From a checkpoint of a small image classifier.
Data: trained on microscope photos of single blood and bone marrow cells, 97085 training examples.
Rows from block 3 of a small image classifier, named by matrix and row number. Rows with one number within an expert belong to one neuron, the router's apart. Each number is 200 + 30 x the weight over its row's rms, rounded and kept within 0 to 999. All counts start at 0.
After each expert's rows are labels from the 100 images, of 14848, where the router gives the expert most weight on average: "responds to" is what is common among them. Only what is clearly more common there than usual is listed. The data: microscope photos of single blood and bone marrow cells.
# router: router (model.blocks.3.mlp.router.weight, 16x256, trained with AdamW), inputs 64-127
# gate: expert gate (model.blocks.3.mlp.gate, 16x64x256), inputs 64-127
# up: expert up (model.blocks.3.mlp.up, 16x64x256), inputs 64-127
# down: expert down (model.blocks.3.mlp.down, 16x256x64, transposed), outputs 64-127

# expert 10
router.10,219,259,130,232,193,200,207,215,240,204,220,145,200,168,202,197,183,247,201,175,173,216,203,198,196,180,256,161,212,220,286,197,197,227,150,210,169,195,127,204,211,282,234,186,185,244,231,240,189,223,155,209,210,167,191,222,186,177,174,188,191,213,254,179
gate.0,203,170,224,220,208,229,265,179,179,193,203,170,173,188,145,198,198,219,230,207,203,145,207,213,185,195,169,201,193,179,231,180,194,233,215,161,213,218,209,248,178,183,184,178,246,146,221,204,187,187,191,253,189,206,252,240,199,166,186,220,200,210,193,265
up.0,169,201,216,169,204,175,229,189,173,227,162,215,204,201,196,188,209,180,238,229,206,160,218,207,172,210,176,202,183,153,156,180,153,259,181,244,175,209,198,214,179,207,194,166,224,223,207,142,162,241,222,191,168,207,208,203,174,128,197,235,229,243,233,236
down.0,248,190,192,196,190,122,208,187,231,171,204,151,173,165,188,175,218,205,259,210,198,170,224,234,217,169,176,248,148,290,227,182,220,210,235,201,180,217,199,192,164,242,177,217,151,247,156,246,145,190,185,225,193,213,229,203,206,180,219,216,190,160,198,233
gate.1,188,152,169,126,231,187,166,179,174,183,141,124,162,193,212,234,254,198,231,195,214,174,168,152,241,189,252,175,194,225,183,227,214,179,196,192,213,222,269,221,169,182,145,227,197,244,195,142,192,165,211,212,200,184,205,170,174,227,202,185,178,180,248,212
up.1,207,194,262,174,211,194,208,156,222,231,174,162,221,207,219,202,214,148,214,183,124,212,102,190,197,190,236,171,224,206,214,180,210,196,204,192,218,196,209,156,241,217,186,219,203,212,133,207,225,206,233,165,232,184,208,183,185,205,190,264,239,207,212,223
down.1,184,214,169,208,203,217,185,209,214,231,184,172,210,204,193,258,184,168,242,148,227,197,182,174,220,196,222,180,183,179,203,198,193,242,201,143,217,161,167,226,146,244,194,193,159,212,186,254,218,210,150,218,219,208,233,240,196,220,221,199,204,197,190,221
gate.2,218,173,167,181,213,203,184,174,164,177,216,193,108,197,259,189,267,198,160,179,225,188,218,157,255,165,192,188,208,163,143,190,223,196,201,123,164,213,261,167,193,230,194,178,219,207,219,244,212,169,172,262,174,253,183,206,218,196,197,192,190,203,209,200
up.2,196,222,204,217,208,204,215,192,171,224,224,159,201,195,196,220,201,175,216,141,203,192,216,221,197,230,170,293,198,189,174,199,198,233,217,167,248,189,193,187,178,180,145,250,183,156,168,226,259,211,142,230,203,221,207,179,175,228,183,219,148,195,198,175
down.2,178,247,221,161,191,188,199,189,195,234,215,190,196,152,193,214,136,237,199,191,210,199,174,240,152,216,195,194,176,207,230,177,210,184,183,185,150,183,204,180,156,135,199,154,229,174,207,186,192,191,210,202,222,233,253,190,202,180,120,222,158,258,216,172
responds to: cell type: artefact

# expert 2
router.2,212,149,230,215,151,204,228,178,235,180,230,206,179,176,178,227,211,231,230,208,243,241,161,160,188,207,203,227,222,213,206,200,189,185,194,202,149,211,265,177,176,147,220,195,243,230,221,253,248,178,224,158,145,186,208,176,196,201,160,204,170,237,190,197
gate.0,169,216,176,199,187,219,209,233,196,232,183,187,194,224,137,184,170,224,207,200,172,161,208,213,137,196,240,202,159,182,156,186,225,193,186,230,218,273,179,148,277,214,210,200,218,141,251,235,211,173,249,181,182,164,221,190,138,189,202,209,210,225,174,226
up.0,192,201,185,162,170,230,211,163,200,202,180,174,225,242,213,196,242,129,213,147,172,172,146,153,237,207,199,174,197,201,168,194,235,157,156,234,183,222,203,207,227,229,210,185,145,234,154,199,183,197,182,224,155,194,200,170,175,174,225,198,145,240,228,172
down.0,212,238,187,205,215,165,206,208,172,211,194,202,175,245,241,232,168,234,273,250,139,228,227,210,242,139,173,200,192,210,241,173,152,232,212,156,204,184,165,201,221,183,275,196,214,201,213,205,212,169,163,209,131,210,219,178,211,178,183,175,238,147,242,222
gate.1,286,152,188,213,182,181,231,144,211,227,167,270,180,222,173,266,158,156,213,223,205,213,204,169,179,160,198,189,183,211,234,209,208,201,244,249,220,187,150,254,202,190,222,179,212,214,182,250,255,209,211,203,223,175,200,208,237,239,179,179,177,191,163,214
up.1,150,201,171,232,185,180,201,225,246,205,219,230,193,223,174,168,220,203,150,147,286,174,199,199,211,198,211,225,191,243,215,253,174,194,210,149,199,196,163,230,197,188,202,226,156,171,267,240,190,199,201,181,251,175,174,241,218,230,195,189,162,172,152,211
down.1,178,237,217,165,168,181,186,243,187,215,195,193,215,188,199,267,211,225,175,161,216,213,172,188,155,186,215,181,205,213,219,177,207,213,232,213,182,201,216,228,179,254,223,220,168,152,190,232,160,215,228,193,205,242,161,179,218,172,177,185,243,234,209,261
gate.2,210,216,204,188,214,203,181,225,168,232,125,218,212,236,253,160,195,240,180,221,171,205,169,205,180,218,219,206,230,222,257,172,170,209,217,169,146,159,232,179,214,178,191,210,193,195,173,222,188,195,184,199,216,171,178,175,173,205,182,249,190,168,200,164
up.2,212,164,164,180,172,203,164,263,183,171,251,156,180,180,205,204,193,187,274,199,232,242,274,236,269,199,216,160,212,208,225,196,223,190,247,227,208,199,175,186,187,230,229,161,205,209,205,145,235,241,162,185,231,223,182,178,227,185,265,209,211,250,252,263
down.2,174,199,197,180,222,201,179,197,197,193,264,198,173,142,171,244,180,208,184,208,220,204,202,236,210,244,197,191,196,210,212,158,189,252,248,135,169,162,229,209,212,251,154,175,248,236,223,212,217,194,136,181,172,222,174,219,183,268,187,251,222,223,227,165
responds to: smear: peripheral blood

# expert 8
router.8,180,131,161,195,183,201,216,187,198,193,234,221,159,153,205,174,175,189,188,252,210,200,188,245,238,219,161,206,267,216,226,202,207,181,165,159,188,198,233,209,162,136,176,214,165,175,225,187,242,240,142,229,161,139,199,251,183,169,208,193,170,197,195,205
gate.0,222,164,200,191,194,213,166,238,230,172,242,215,174,128,193,219,187,179,209,196,157,198,144,127,173,210,209,210,221,131,198,203,195,249,221,191,197,241,167,178,217,238,179,184,199,172,273,196,212,222,172,197,224,211,239,222,204,227,125,160,224,219,223,251
up.0,240,204,193,205,194,227,258,204,222,198,223,235,205,219,168,213,217,178,239,186,227,226,177,219,191,238,142,188,263,238,162,173,176,159,210,286,231,195,165,211,176,183,216,180,180,233,186,194,194,213,178,232,197,177,197,222,214,109,208,140,181,215,162,151
down.0,207,166,187,228,240,158,136,172,229,196,180,131,193,188,176,195,233,181,237,234,234,200,149,224,206,258,207,217,186,174,196,188,143,202,227,191,157,177,212,197,206,220,225,151,199,226,206,146,194,172,215,172,247,176,179,156,168,241,198,198,160,194,167,106
gate.1,176,232,184,191,220,255,226,164,236,182,183,211,177,208,192,162,150,231,179,169,232,195,164,258,211,203,196,197,242,204,231,217,202,169,193,249,139,164,212,178,163,176,217,279,247,187,246,165,281,170,243,206,204,198,242,187,225,219,230,174,259,224,201,215
up.1,187,181,234,199,198,187,153,181,235,179,193,182,206,242,174,189,197,179,190,213,200,226,230,238,198,189,187,194,179,174,192,178,208,183,213,205,185,207,228,226,212,179,197,209,202,202,171,257,215,208,227,206,149,239,231,181,172,177,208,127,187,179,151,220
down.1,260,177,175,184,214,177,221,188,174,264,242,215,222,229,244,200,182,178,216,146,202,175,178,157,256,228,200,193,169,203,294,223,190,194,184,190,216,211,227,241,235,222,182,245,246,256,206,216,213,190,147,197,216,195,212,234,208,221,208,223,208,221,208,177
gate.2,181,164,198,212,195,213,213,246,149,229,206,192,209,246,181,235,157,239,177,245,238,201,207,199,207,187,181,199,159,148,207,191,187,170,262,149,211,181,203,178,254,244,237,230,233,192,195,205,159,235,241,137,185,192,253,182,223,183,195,250,153,239,232,220
up.2,221,187,127,164,223,279,232,180,185,225,238,224,179,216,214,181,204,198,245,233,221,166,228,239,169,207,228,244,220,200,222,201,149,230,209,165,226,182,191,240,242,200,188,211,247,202,165,175,205,236,193,210,165,210,161,192,230,158,200,203,220,224,184,155
down.2,170,203,221,213,236,155,237,229,150,237,175,203,232,180,170,180,174,186,204,212,215,232,162,280,269,150,180,165,203,186,183,174,197,223,221,210,176,192,187,215,193,137,202,182,161,204,159,182,204,203,233,264,189,205,155,194,156,190,181,242,191,168,249,208
responds to: smear: peripheral blood; cell type: segmented neutrophil

# expert 9
router.9,174,210,180,227,246,227,225,225,265,193,199,238,243,204,239,231,158,224,160,189,223,191,241,178,202,213,207,197,174,196,133,253,190,211,256,181,250,239,166,185,195,201,231,224,217,233,151,208,157,195,229,181,227,161,180,142,185,223,245,192,162,231,201,190
gate.0,163,194,217,229,184,184,168,211,181,269,231,207,185,180,206,229,191,201,218,200,215,224,240,207,189,210,199,230,153,167,166,207,183,204,168,129,207,205,190,172,219,217,159,188,209,231,188,194,208,159,185,213,210,215,244,210,246,185,170,234,244,191,172,217
up.0,215,171,237,144,175,190,200,158,157,189,168,201,183,159,239,258,206,193,187,193,172,246,205,233,173,186,190,150,133,234,225,235,217,190,197,200,220,251,170,178,197,236,210,172,258,206,190,196,204,222,240,225,189,192,228,177,152,191,228,191,188,197,140,194
down.0,167,259,205,220,178,207,192,205,204,218,143,201,244,194,212,167,215,204,223,209,217,218,234,250,208,192,184,230,164,230,219,227,213,203,270,187,254,206,185,152,251,256,247,193,213,192,138,201,217,197,211,130,205,197,145,216,222,178,280,205,257,142,186,143
gate.1,205,175,210,220,196,237,170,186,198,148,166,207,195,184,224,222,176,234,172,167,207,169,248,248,196,181,208,193,214,235,239,170,208,188,226,273,151,229,245,241,216,237,209,209,275,176,180,170,193,201,187,205,214,251,182,186,198,252,170,198,200,228,215,194
up.1,162,210,168,190,218,209,255,234,265,205,203,202,156,200,190,230,245,261,195,217,208,163,237,181,199,192,259,211,213,181,273,162,194,192,211,262,146,192,203,201,237,208,201,225,191,212,212,193,191,256,181,198,166,193,179,268,223,182,220,175,220,204,185,198
down.1,173,157,208,185,170,199,179,161,242,166,208,175,159,209,274,233,184,164,225,251,217,233,214,168,240,215,200,185,222,216,231,173,202,213,129,151,192,175,252,233,176,161,251,201,257,208,208,172,180,199,221,217,185,184,205,215,265,233,203,188,215,142,239,196
gate.2,214,236,218,214,170,228,207,237,207,212,149,190,171,171,188,208,255,177,219,143,179,177,194,193,189,195,177,242,218,283,251,201,228,154,161,208,165,247,220,153,177,202,216,214,169,195,179,208,152,189,215,208,205,222,191,179,160,171,208,222,225,235,151,225
up.2,184,245,192,197,173,219,275,257,149,216,175,205,183,180,176,235,181,182,193,226,193,275,234,210,157,214,216,222,154,213,160,173,158,197,244,179,241,218,198,262,232,173,188,199,177,208,191,212,161,220,223,218,188,162,198,218,197,211,212,153,208,184,163,168
down.2,168,145,200,234,208,177,200,187,200,229,189,206,230,134,196,217,168,198,188,196,212,189,170,101,292,168,221,212,234,239,176,222,213,226,158,181,221,217,169,195,230,199,246,212,225,189,222,242,190,167,187,194,183,222,238,238,211,185,241,228,206,251,180,246
responds to: smear: peripheral blood; cell type: platelet

# expert 11
router.11,159,180,196,178,215,168,179,198,198,190,233,236,236,146,221,214,174,180,168,257,224,208,217,179,202,204,185,223,234,163,217,139,236,233,213,111,235,178,229,188,206,211,193,250,236,197,237,209,235,194,227,200,144,164,168,201,210,241,178,237,198,192,269,208
gate.0,195,211,146,248,226,251,209,229,182,176,187,244,202,181,205,173,186,225,232,142,193,185,208,221,227,248,201,199,192,193,192,198,223,198,177,158,134,195,187,176,215,224,241,215,240,211,158,251,160,204,198,156,238,226,199,166,220,195,206,225,213,191,170,201
up.0,159,187,200,172,189,213,188,215,206,200,173,160,162,265,202,228,224,244,233,233,227,228,171,186,214,180,185,190,173,251,189,194,222,178,240,245,261,221,203,230,203,209,216,171,146,202,205,204,173,258,172,187,220,234,163,228,183,268,225,141,238,209,187,204
down.0,204,200,192,230,259,144,143,198,254,232,173,185,215,193,179,180,186,232,191,153,164,167,213,183,216,171,194,181,196,197,188,181,170,256,218,211,170,198,161,188,229,174,145,204,203,210,181,226,201,186,185,193,225,130,194,236,196,210,168,215,212,234,184,167
gate.1,239,230,186,183,169,187,201,157,251,217,204,200,164,175,191,202,192,236,113,202,214,239,191,232,185,237,173,227,186,223,190,186,161,203,198,204,189,181,219,192,213,155,198,183,248,203,219,222,279,245,229,105,122,155,215,203,132,177,174,155,243,232,217,198
up.1,196,195,215,153,154,187,192,241,188,227,240,115,240,226,196,225,199,199,185,175,174,204,213,241,234,195,188,237,178,206,182,168,218,143,200,177,231,182,174,183,227,214,165,198,176,230,236,181,213,217,239,201,239,210,176,181,232,166,160,187,220,192,139,165
down.1,185,192,221,239,181,219,192,223,162,234,213,185,156,179,201,185,266,235,177,219,200,210,155,174,248,149,199,207,202,205,217,151,243,205,184,154,188,174,219,208,185,212,177,197,151,164,200,172,181,192,188,192,187,266,198,177,179,250,228,206,224,252,201,160
gate.2,163,240,199,256,237,176,170,186,242,194,229,182,193,203,162,187,130,173,220,197,189,240,232,237,242,204,173,211,206,203,175,243,194,162,156,150,182,253,276,199,180,199,188,224,211,199,187,135,185,166,188,232,192,224,191,183,200,157,267,147,192,182,208,166
up.2,210,216,213,154,191,195,150,246,220,182,195,207,187,215,180,216,185,156,157,256,202,199,162,215,203,201,255,187,181,212,212,202,209,222,181,179,241,173,193,209,241,183,202,219,187,174,188,191,195,129,180,130,138,234,199,241,242,207,189,246,187,121,151,155
down.2,172,179,182,198,167,186,187,107,228,187,206,216,165,204,239,159,197,223,173,129,224,209,197,174,199,201,237,197,216,159,167,198,209,192,221,196,219,244,148,195,175,223,178,192,225,235,194,198,172,196,222,166,235,159,260,210,182,267,183,177,202,170,150,248
responds to: cell type: artefact

# expert 5
router.5,197,225,167,210,222,186,163,214,222,205,251,182,205,225,202,253,243,169,227,197,179,196,220,278,198,222,232,197,221,236,247,236,211,159,177,205,147,196,204,183,132,243,159,198,209,221,219,163,207,186,205,210,208,216,183,223,215,218,192,212,173,196,202,256
gate.0,212,168,204,217,139,198,170,175,227,167,152,165,247,176,205,181,187,159,152,208,188,197,207,219,235,169,229,231,208,204,211,174,184,195,216,121,161,197,200,207,240,198,287,203,226,240,151,171,262,215,149,234,145,154,220,180,225,199,182,251,215,214,199,184
up.0,217,210,190,178,221,248,145,185,187,272,177,228,213,195,249,195,180,214,230,160,105,202,216,172,207,185,194,198,245,171,149,242,260,236,201,166,232,243,159,230,187,236,240,274,164,169,226,225,197,220,213,191,200,181,218,198,215,189,233,211,190,230,223,190
down.0,193,142,272,165,126,207,262,166,170,195,223,204,220,213,177,204,212,140,213,213,210,151,135,181,141,181,177,186,200,169,227,187,174,208,226,158,134,193,192,184,221,231,208,195,202,205,243,178,149,241,189,178,191,197,211,218,184,173,187,175,177,124,188,218
gate.1,227,218,205,189,240,204,146,232,178,212,174,199,194,195,178,229,193,224,178,181,212,212,201,247,203,207,199,229,203,182,200,206,196,180,248,246,241,184,124,260,164,202,243,244,222,237,234,221,202,203,190,228,175,185,182,194,222,173,190,210,194,201,145,196
up.1,231,219,282,208,170,169,202,207,233,229,165,161,276,213,180,207,228,236,172,158,227,182,119,221,180,197,191,162,203,171,210,163,223,232,204,227,228,157,142,183,193,211,181,203,273,194,252,180,187,208,220,197,218,239,202,198,173,173,190,167,190,190,173,150
down.1,186,170,182,228,281,196,228,157,185,226,205,198,201,167,217,173,206,191,211,220,223,246,237,171,209,188,159,219,183,222,238,186,168,190,180,169,241,213,172,211,198,220,250,204,217,219,227,165,293,196,228,204,163,236,189,190,209,162,168,202,241,197,172,132
gate.2,277,188,218,209,152,175,205,231,167,200,180,236,214,179,217,139,147,140,182,207,180,122,183,172,193,199,198,241,228,220,246,199,232,195,164,227,234,179,181,213,173,178,183,187,181,237,199,222,274,212,226,220,232,121,172,202,232,173,227,210,207,200,263,241
up.2,229,137,209,236,255,175,197,225,171,212,220,136,182,159,202,235,199,195,186,186,209,196,180,194,200,226,234,213,207,173,163,155,215,191,165,172,200,210,214,178,195,193,212,264,216,220,207,183,176,158,193,238,141,243,186,181,127,186,235,182,131,175,149,241
down.2,199,196,193,146,163,248,175,176,211,218,162,214,179,151,193,225,232,216,191,186,170,174,149,179,187,173,194,181,272,191,195,224,135,137,177,197,252,216,235,232,184,165,184,187,216,206,223,254,226,163,179,199,164,203,186,195,218,201,195,220,170,160,164,162
responds to: cell type: lymphocyte

# expert 12
router.12,159,151,166,210,201,190,240,160,233,175,192,219,199,206,176,177,193,202,245,204,203,216,203,280,175,180,188,189,177,209,200,261,207,232,195,183,181,186,216,183,175,192,203,200,172,146,165,138,156,246,227,206,145,198,233,224,227,179,247,216,149,251,207,228
gate.0,224,176,157,234,224,174,147,200,161,209,123,196,190,172,179,207,181,171,251,262,139,213,226,233,207,190,213,234,162,174,253,181,206,245,265,126,192,189,180,212,176,199,217,228,183,199,151,210,179,231,216,219,211,304,180,195,256,236,212,242,171,214,189,241
up.0,214,187,206,196,150,128,149,201,191,153,198,147,168,218,171,173,214,187,235,195,208,201,206,211,201,172,178,203,210,166,191,195,176,216,146,256,169,195,234,187,187,226,160,152,218,183,171,230,205,174,267,197,214,207,211,177,226,192,194,163,154,179,177,233
down.0,204,237,205,202,211,247,160,216,180,140,197,203,240,192,214,196,266,184,199,217,195,207,228,192,206,240,163,165,229,202,279,178,235,222,168,196,222,167,227,187,204,223,224,167,149,157,183,185,225,206,164,214,204,233,243,216,190,243,153,200,226,203,164,211
gate.1,200,207,185,174,218,228,105,168,193,194,178,169,241,199,156,206,192,240,160,220,156,191,211,197,141,224,211,174,181,197,229,193,214,195,196,198,187,158,177,206,146,254,195,189,253,254,219,184,198,198,266,248,217,221,215,175,239,189,232,236,250,148,170,212
up.1,199,218,193,226,194,217,209,188,266,198,273,175,201,171,259,123,254,187,196,254,144,232,224,235,174,195,196,219,141,168,197,219,206,197,199,207,248,238,179,206,185,213,144,257,179,209,229,218,187,199,222,158,196,207,170,212,207,164,198,150,181,204,233,180
down.1,207,202,220,241,200,204,178,186,238,167,183,191,242,174,217,170,203,259,210,150,221,214,243,255,213,199,199,167,238,206,241,166,241,200,200,244,236,196,243,223,259,200,240,202,156,195,159,195,205,159,207,210,120,196,153,178,162,217,172,239,190,198,201,145
gate.2,194,215,199,201,164,204,238,202,203,141,187,268,162,245,196,234,232,128,208,213,223,221,241,230,188,202,174,194,188,207,224,162,161,216,204,218,168,160,175,207,222,208,139,200,182,167,189,220,178,183,175,232,218,181,144,195,241,141,194,183,225,208,148,185
up.2,193,220,184,130,203,234,222,268,234,257,208,190,199,251,229,229,205,232,152,146,163,197,201,191,177,172,257,208,207,136,223,226,175,198,224,228,182,199,222,236,190,190,109,176,215,222,260,227,168,172,169,153,226,181,207,186,215,185,152,176,216,204,176,196
down.2,167,224,164,230,214,219,209,229,190,205,198,222,225,208,151,211,206,202,173,207,212,162,218,194,203,155,166,187,283,211,144,231,203,184,225,160,217,208,204,204,205,244,179,202,182,173,189,200,188,181,216,169,184,169,141,203,202,237,199,210,257,207,241,231
responds to: smear: peripheral blood

# expert 15
router.15,226,184,238,188,199,213,177,196,198,248,245,189,204,188,220,181,236,221,266,231,170,176,224,223,188,245,193,156,205,186,204,144,213,209,195,166,175,163,153,235,187,233,173,204,152,220,208,139,163,196,135,150,227,201,203,189,224,173,217,210,171,241,175,223
gate.0,157,228,164,271,186,198,233,153,188,189,169,199,197,191,164,192,195,163,151,251,270,233,220,226,208,237,191,249,178,176,196,203,224,175,260,187,206,212,257,208,268,226,229,249,154,209,192,149,201,190,217,225,213,162,218,219,203,186,190,194,223,225,187,164
up.0,221,148,152,201,216,171,177,215,215,194,253,173,187,173,142,156,161,175,204,182,166,218,216,156,171,193,217,254,210,201,204,179,239,171,226,200,195,214,102,178,221,203,189,267,206,209,160,209,219,179,219,209,184,200,211,188,178,234,141,183,224,224,227,196
down.0,155,184,177,223,230,171,179,228,168,224,188,170,154,220,183,183,268,213,135,198,220,238,219,245,146,198,248,210,177,223,204,194,191,248,201,245,200,168,224,203,164,277,175,193,186,173,181,233,165,162,213,190,204,141,208,228,227,188,244,211,175,235,153,216
gate.1,169,177,220,177,192,215,225,201,252,229,174,204,126,165,219,206,195,194,154,169,229,159,215,205,214,150,222,239,214,241,207,219,195,266,129,180,222,176,186,232,223,155,186,185,199,184,158,210,246,153,204,151,196,193,210,184,202,199,206,217,214,203,195,223
up.1,187,205,180,175,208,178,176,148,200,201,212,175,212,218,194,233,229,239,154,196,208,259,218,156,215,127,194,238,244,145,176,147,168,231,211,227,181,213,205,219,265,231,200,236,171,181,224,198,181,220,205,212,208,238,214,198,143,247,193,208,217,251,196,169
down.1,221,202,213,211,208,172,218,122,207,182,163,194,190,254,199,214,181,173,179,236,175,183,237,245,227,196,187,177,215,237,143,244,214,163,260,162,207,166,225,263,190,161,178,230,151,261,217,216,187,210,158,233,175,175,204,265,236,219,162,156,198,224,218,172
gate.2,230,188,160,181,197,233,170,256,194,192,215,185,163,211,195,287,229,177,185,211,193,211,221,195,204,187,189,148,204,222,130,195,157,265,154,249,206,185,207,175,215,211,182,241,149,171,233,216,213,198,206,202,231,161,186,163,199,195,185,266,168,192,197,198
up.2,193,195,214,191,194,181,175,212,215,148,171,247,205,200,249,161,201,162,194,173,187,196,177,192,190,221,177,238,225,233,181,169,204,179,206,191,163,185,213,285,202,227,157,194,163,143,232,197,220,167,186,226,218,191,167,230,224,211,216,131,218,220,151,189
down.2,196,172,173,230,261,191,190,166,194,247,172,182,203,197,182,160,215,176,205,160,233,169,220,190,167,226,205,180,194,218,196,222,247,191,198,201,261,268,226,146,201,246,206,179,198,222,196,248,210,171,241,221,231,160,172,198,202,194,250,205,232,216,196,226
responds to: cell type: erythroblast