Weights of a small image classifier.
Model: 4.23M parameters, 40-pixel images, arch resmlp, norm layernorm, activation swiglu, moe expert_choice, patch size [4, 4], layers 6, width 256.
Training: 24800 steps, batches of 384.
Rows from expert 5 of block 3, named by matrix and row number. Rows with one number belong to one neuron. Each number is 128 + 24 x the weight over its row's rms, rounded and kept within 0 to 255. All counts start at 0. After the name is the row's rms in percent of the matrix's.
# gate: expert gate (model.blocks.3.mlp.gate, 16x64x256), inputs 64-127
# up: expert up (model.blocks.3.mlp.up, 16x64x256), inputs 64-127
# down: expert down (model.blocks.3.mlp.down, 16x256x64, transposed), outputs 64-127
gate.17 101 [110 104 134 144 114  76 120 157 115 137 138 104 135 146 161 100 134 121 162  76 134 125 117 123 155 149 105 118 161 111 164 109 138 114 124 155  99 104 115 152 132 103 133 120 133 218 147 126  88 153  94 103  92 124 106 120 174 137 159  94 113 169 115 165]
up.17 105 [127  89 128 137 142 131 122 126 139 161 118 143 178 146  92 133 184 117 159  86 115 156  68 101 157 147 136 106 139 126 146  68 140  82 163 153 144 134 131 108 148 144 144 126 147 116 147 140 109 117 124 147 123 166 120  92 153  75 147 141  91 124 146 108]
down.17 096 [132 134 125 152 142 117 170 141 157 148 169 136 139  99 129  72 136 164 133  95 124 108 126 114  98  98 158 135  70 141 132 119 125 123 123  85 140 143 125 126 152 140 108  89  76 115  85 132 118 145 111 118 126 183 138  93 145 149 137  80 112 146 143  80]
gate.18 097 [116 119 106 146 154 106 116 153 108 193 115 129 122 107 141 132 122 109 108 121 139 125 122 132 111 148 149 120 144 131 128 176 149 142 138 112 177 155  93 140 150 119 142 116 138 126 118 138  86 102 130 159 142  98 133 154 114 176 173 125 136 131 125 185]
up.18 099 [148 129  96 127 110 154 144 147 100 165 106 139 118 100 138 145 163 120 145 152 121 142 114  99  89 108 112 110 138 116 162 153 139 144 122 147 133 136 135 105 126 123 127  66 138 138 148 163  95 161 160 128  95 151 116  95 101 104 132 159 129 156 110 130]
down.18 101 [125 170 110 129 106 123 132 127 147 121 140  98  97  79 138 112 118 134 138 112  94  83 115 107 121 130 131 117 134 116 147  97 155 144 140 101 108 113 144 142  64 178 130 148 147 123 145 113 149 104 181  93 115 115 134 112 139 122 120 102 106 134 137 138]
gate.19 102 [150 131 124 133 115 112 156 133 101 129 168 135 127 152 111  41 147 131 135 148 157 123 126 130 156 194 125 127 119 110 154 144 133  89 108 132 148 133 122 130 129 130 101 103 103 125 125 147 149 146 120 143 141 105 119 121 110  98 143 116 149 122 143 121]
up.19 100 [181 137  95 101 115 130 130  92 140 109 140 102 116 135 127 110 133 128 167 127 132 121 106 100 127 129 125 127 154 123 103 139 138 143 127 175 166 180  91 110  91 117 165 133 108  98 184 107 125 127 132 148 118  92 165 168 155 114 113 138 161 131 143 121]
down.19 101 [115 102 113 128 174 155 108 141 159 139 145 131 109 120 119 116  85 148 163 137 104 124 131 135 156 149 129 102 129 125 107 177 105 156 123 143 107 159 133 150 114 129 146 117 168 129 132 106 196 133 174 107 106 175 105 115 105 104 178 152 138 123 146 142]
gate.20 112 [110 117 118 132 133 156 112  94 132 127 133 148 150 119 166 119 146 145 164 147 156 161 111 150 153 175 106 160 115 119 130 101 141 124 163 104 184 110 121 159  91  89 137 114 174 148 101 103 185 141 142 137 166  98 174 143 138 132 114 119 127 123 183 165]
up.20 098 [111 167 133 144 121 159 179  86 152 137 150 109 105 120 139 105 126 105 177 103 112 155 120 141 147  96  85 166 146  92 168 112  77 153 112 119 122 181  95 126 104  90 105 150  95 165 119 162 122 126 166  69 120 165 105 145 120 183 164 102 133 138  69 115]
down.20 099 [125 135 135 143 127  86 163 144 113 121 142 145 148 124 160 114 107 107 103 143  92 121 103 123  85 113 150  96 150 149 115 167 148 127 146 112 179 122 115 113  71 119 116 188 110 145  98 143 136 112 183 132 112 131 135 127 119 119 175 101 106 105 146 100]
gate.21 091 [147 157  94 105  96 161 130 112 180 140  75 101 119 132 149 194  81 127 109 162 122 110  99 127 163 112 113 157 115 157 130 123 105 157 136 165 101 165  86 167 142 125 143 132 128 133 145 142 114 132 113  97 124 127  92 152 101 121 122 122 125 150 102 132]
up.21 096 [125 151 105 144 134 100 143 118 128 120 121 103 147 153 106 150 104 106 161 122 130 105 146  93 155 115 105 119  87  98 116 135 152 126 133 123 111 139 137 114 118 116 129 110  89 138 159 109 151 134 108 133 130 103  89 134 146  89 136 133 163 122 105 152]
down.21 102 [103 165 108 115 111 119 111 112  94 148 114 122  94 173 110 101 158 103 103 107 122 149 119 146 145 137 146 155  87 105 125 125 129 105  78 114 126 144  81 139 165 137 116 145 108 136 154 121 118 134 100 146 146 145 130 155 143 131 138 132 151 144 158 118]
gate.22 102 [165 119 119 143  92 122 165 113 113 125 117 114 107 102 160 111 134 136 146 121  92 150 160 157 151 107 128 136 134 167 112 123 136  94  98 136 102  94 118 137 170 152 128 152 125 112 128 160 148 116 190 141 141 123 118 121 134 139 128 141 139 128 141 140]
up.22 104 [105 102 156 144 151 152 111 108  87 125 122 128  70 109  73 151 174 113 135 164 160 124 158 167 147 124 103 148 124 145 148 139 123 116 128 141  67 118 135 118 132 129 161 110  98 169 133 107 119 104 110 107  81 102 138 155 137 130 106 112 119 158 100 116]
down.22 099 [109 106 111 141 103 122 132 107 113 104 106 119 113 153 121 137 114 127 138  97 118 137 132 146 136 142 102 118 119 141  97  84 135 111 110  90 158 162 119 134  97 112 123 129 140 155 118  97 112 154 130 130 151  78 137 129 139  93 141 114  79 179 169 134]
gate.23 103 [168  73 111 150 124 187 174 135 132 142 165 124 190 117  90 140 132  97 126 128 131 109 108 149 115 141 103 114  90 107 155 103  76 105  83 100 143  89 120 144 139 160  96 142  98 150 154 152 139 117 147 132  98 154 116 167 143 132  99 101 127  95 143 122]
up.23 103 [112 148 103 113 115 125  95  61 115 142 133 156 116 128 115 146 117  93  96 151 144 143 145 148 141 142 126 155 166 121 120 161  82 113 114 131 103 173 136 105 108  97 107 141 166 154 122 110 115 167 115 127 111 140 105 163 143 194 141  94 123 124 120 153]
down.23 106 [122 136 145 120  95 113 124 135 129 110  93  96 145 117 183 135 136 107 155 147 103 112 131 156  96 138 104 168 143 101 101 149 122 144 112 128 138 132 133 138  84 142 162 174 136 110 141 101 127 114 127 117 140 106 151 130 160 146 125 151 117 145 112 111]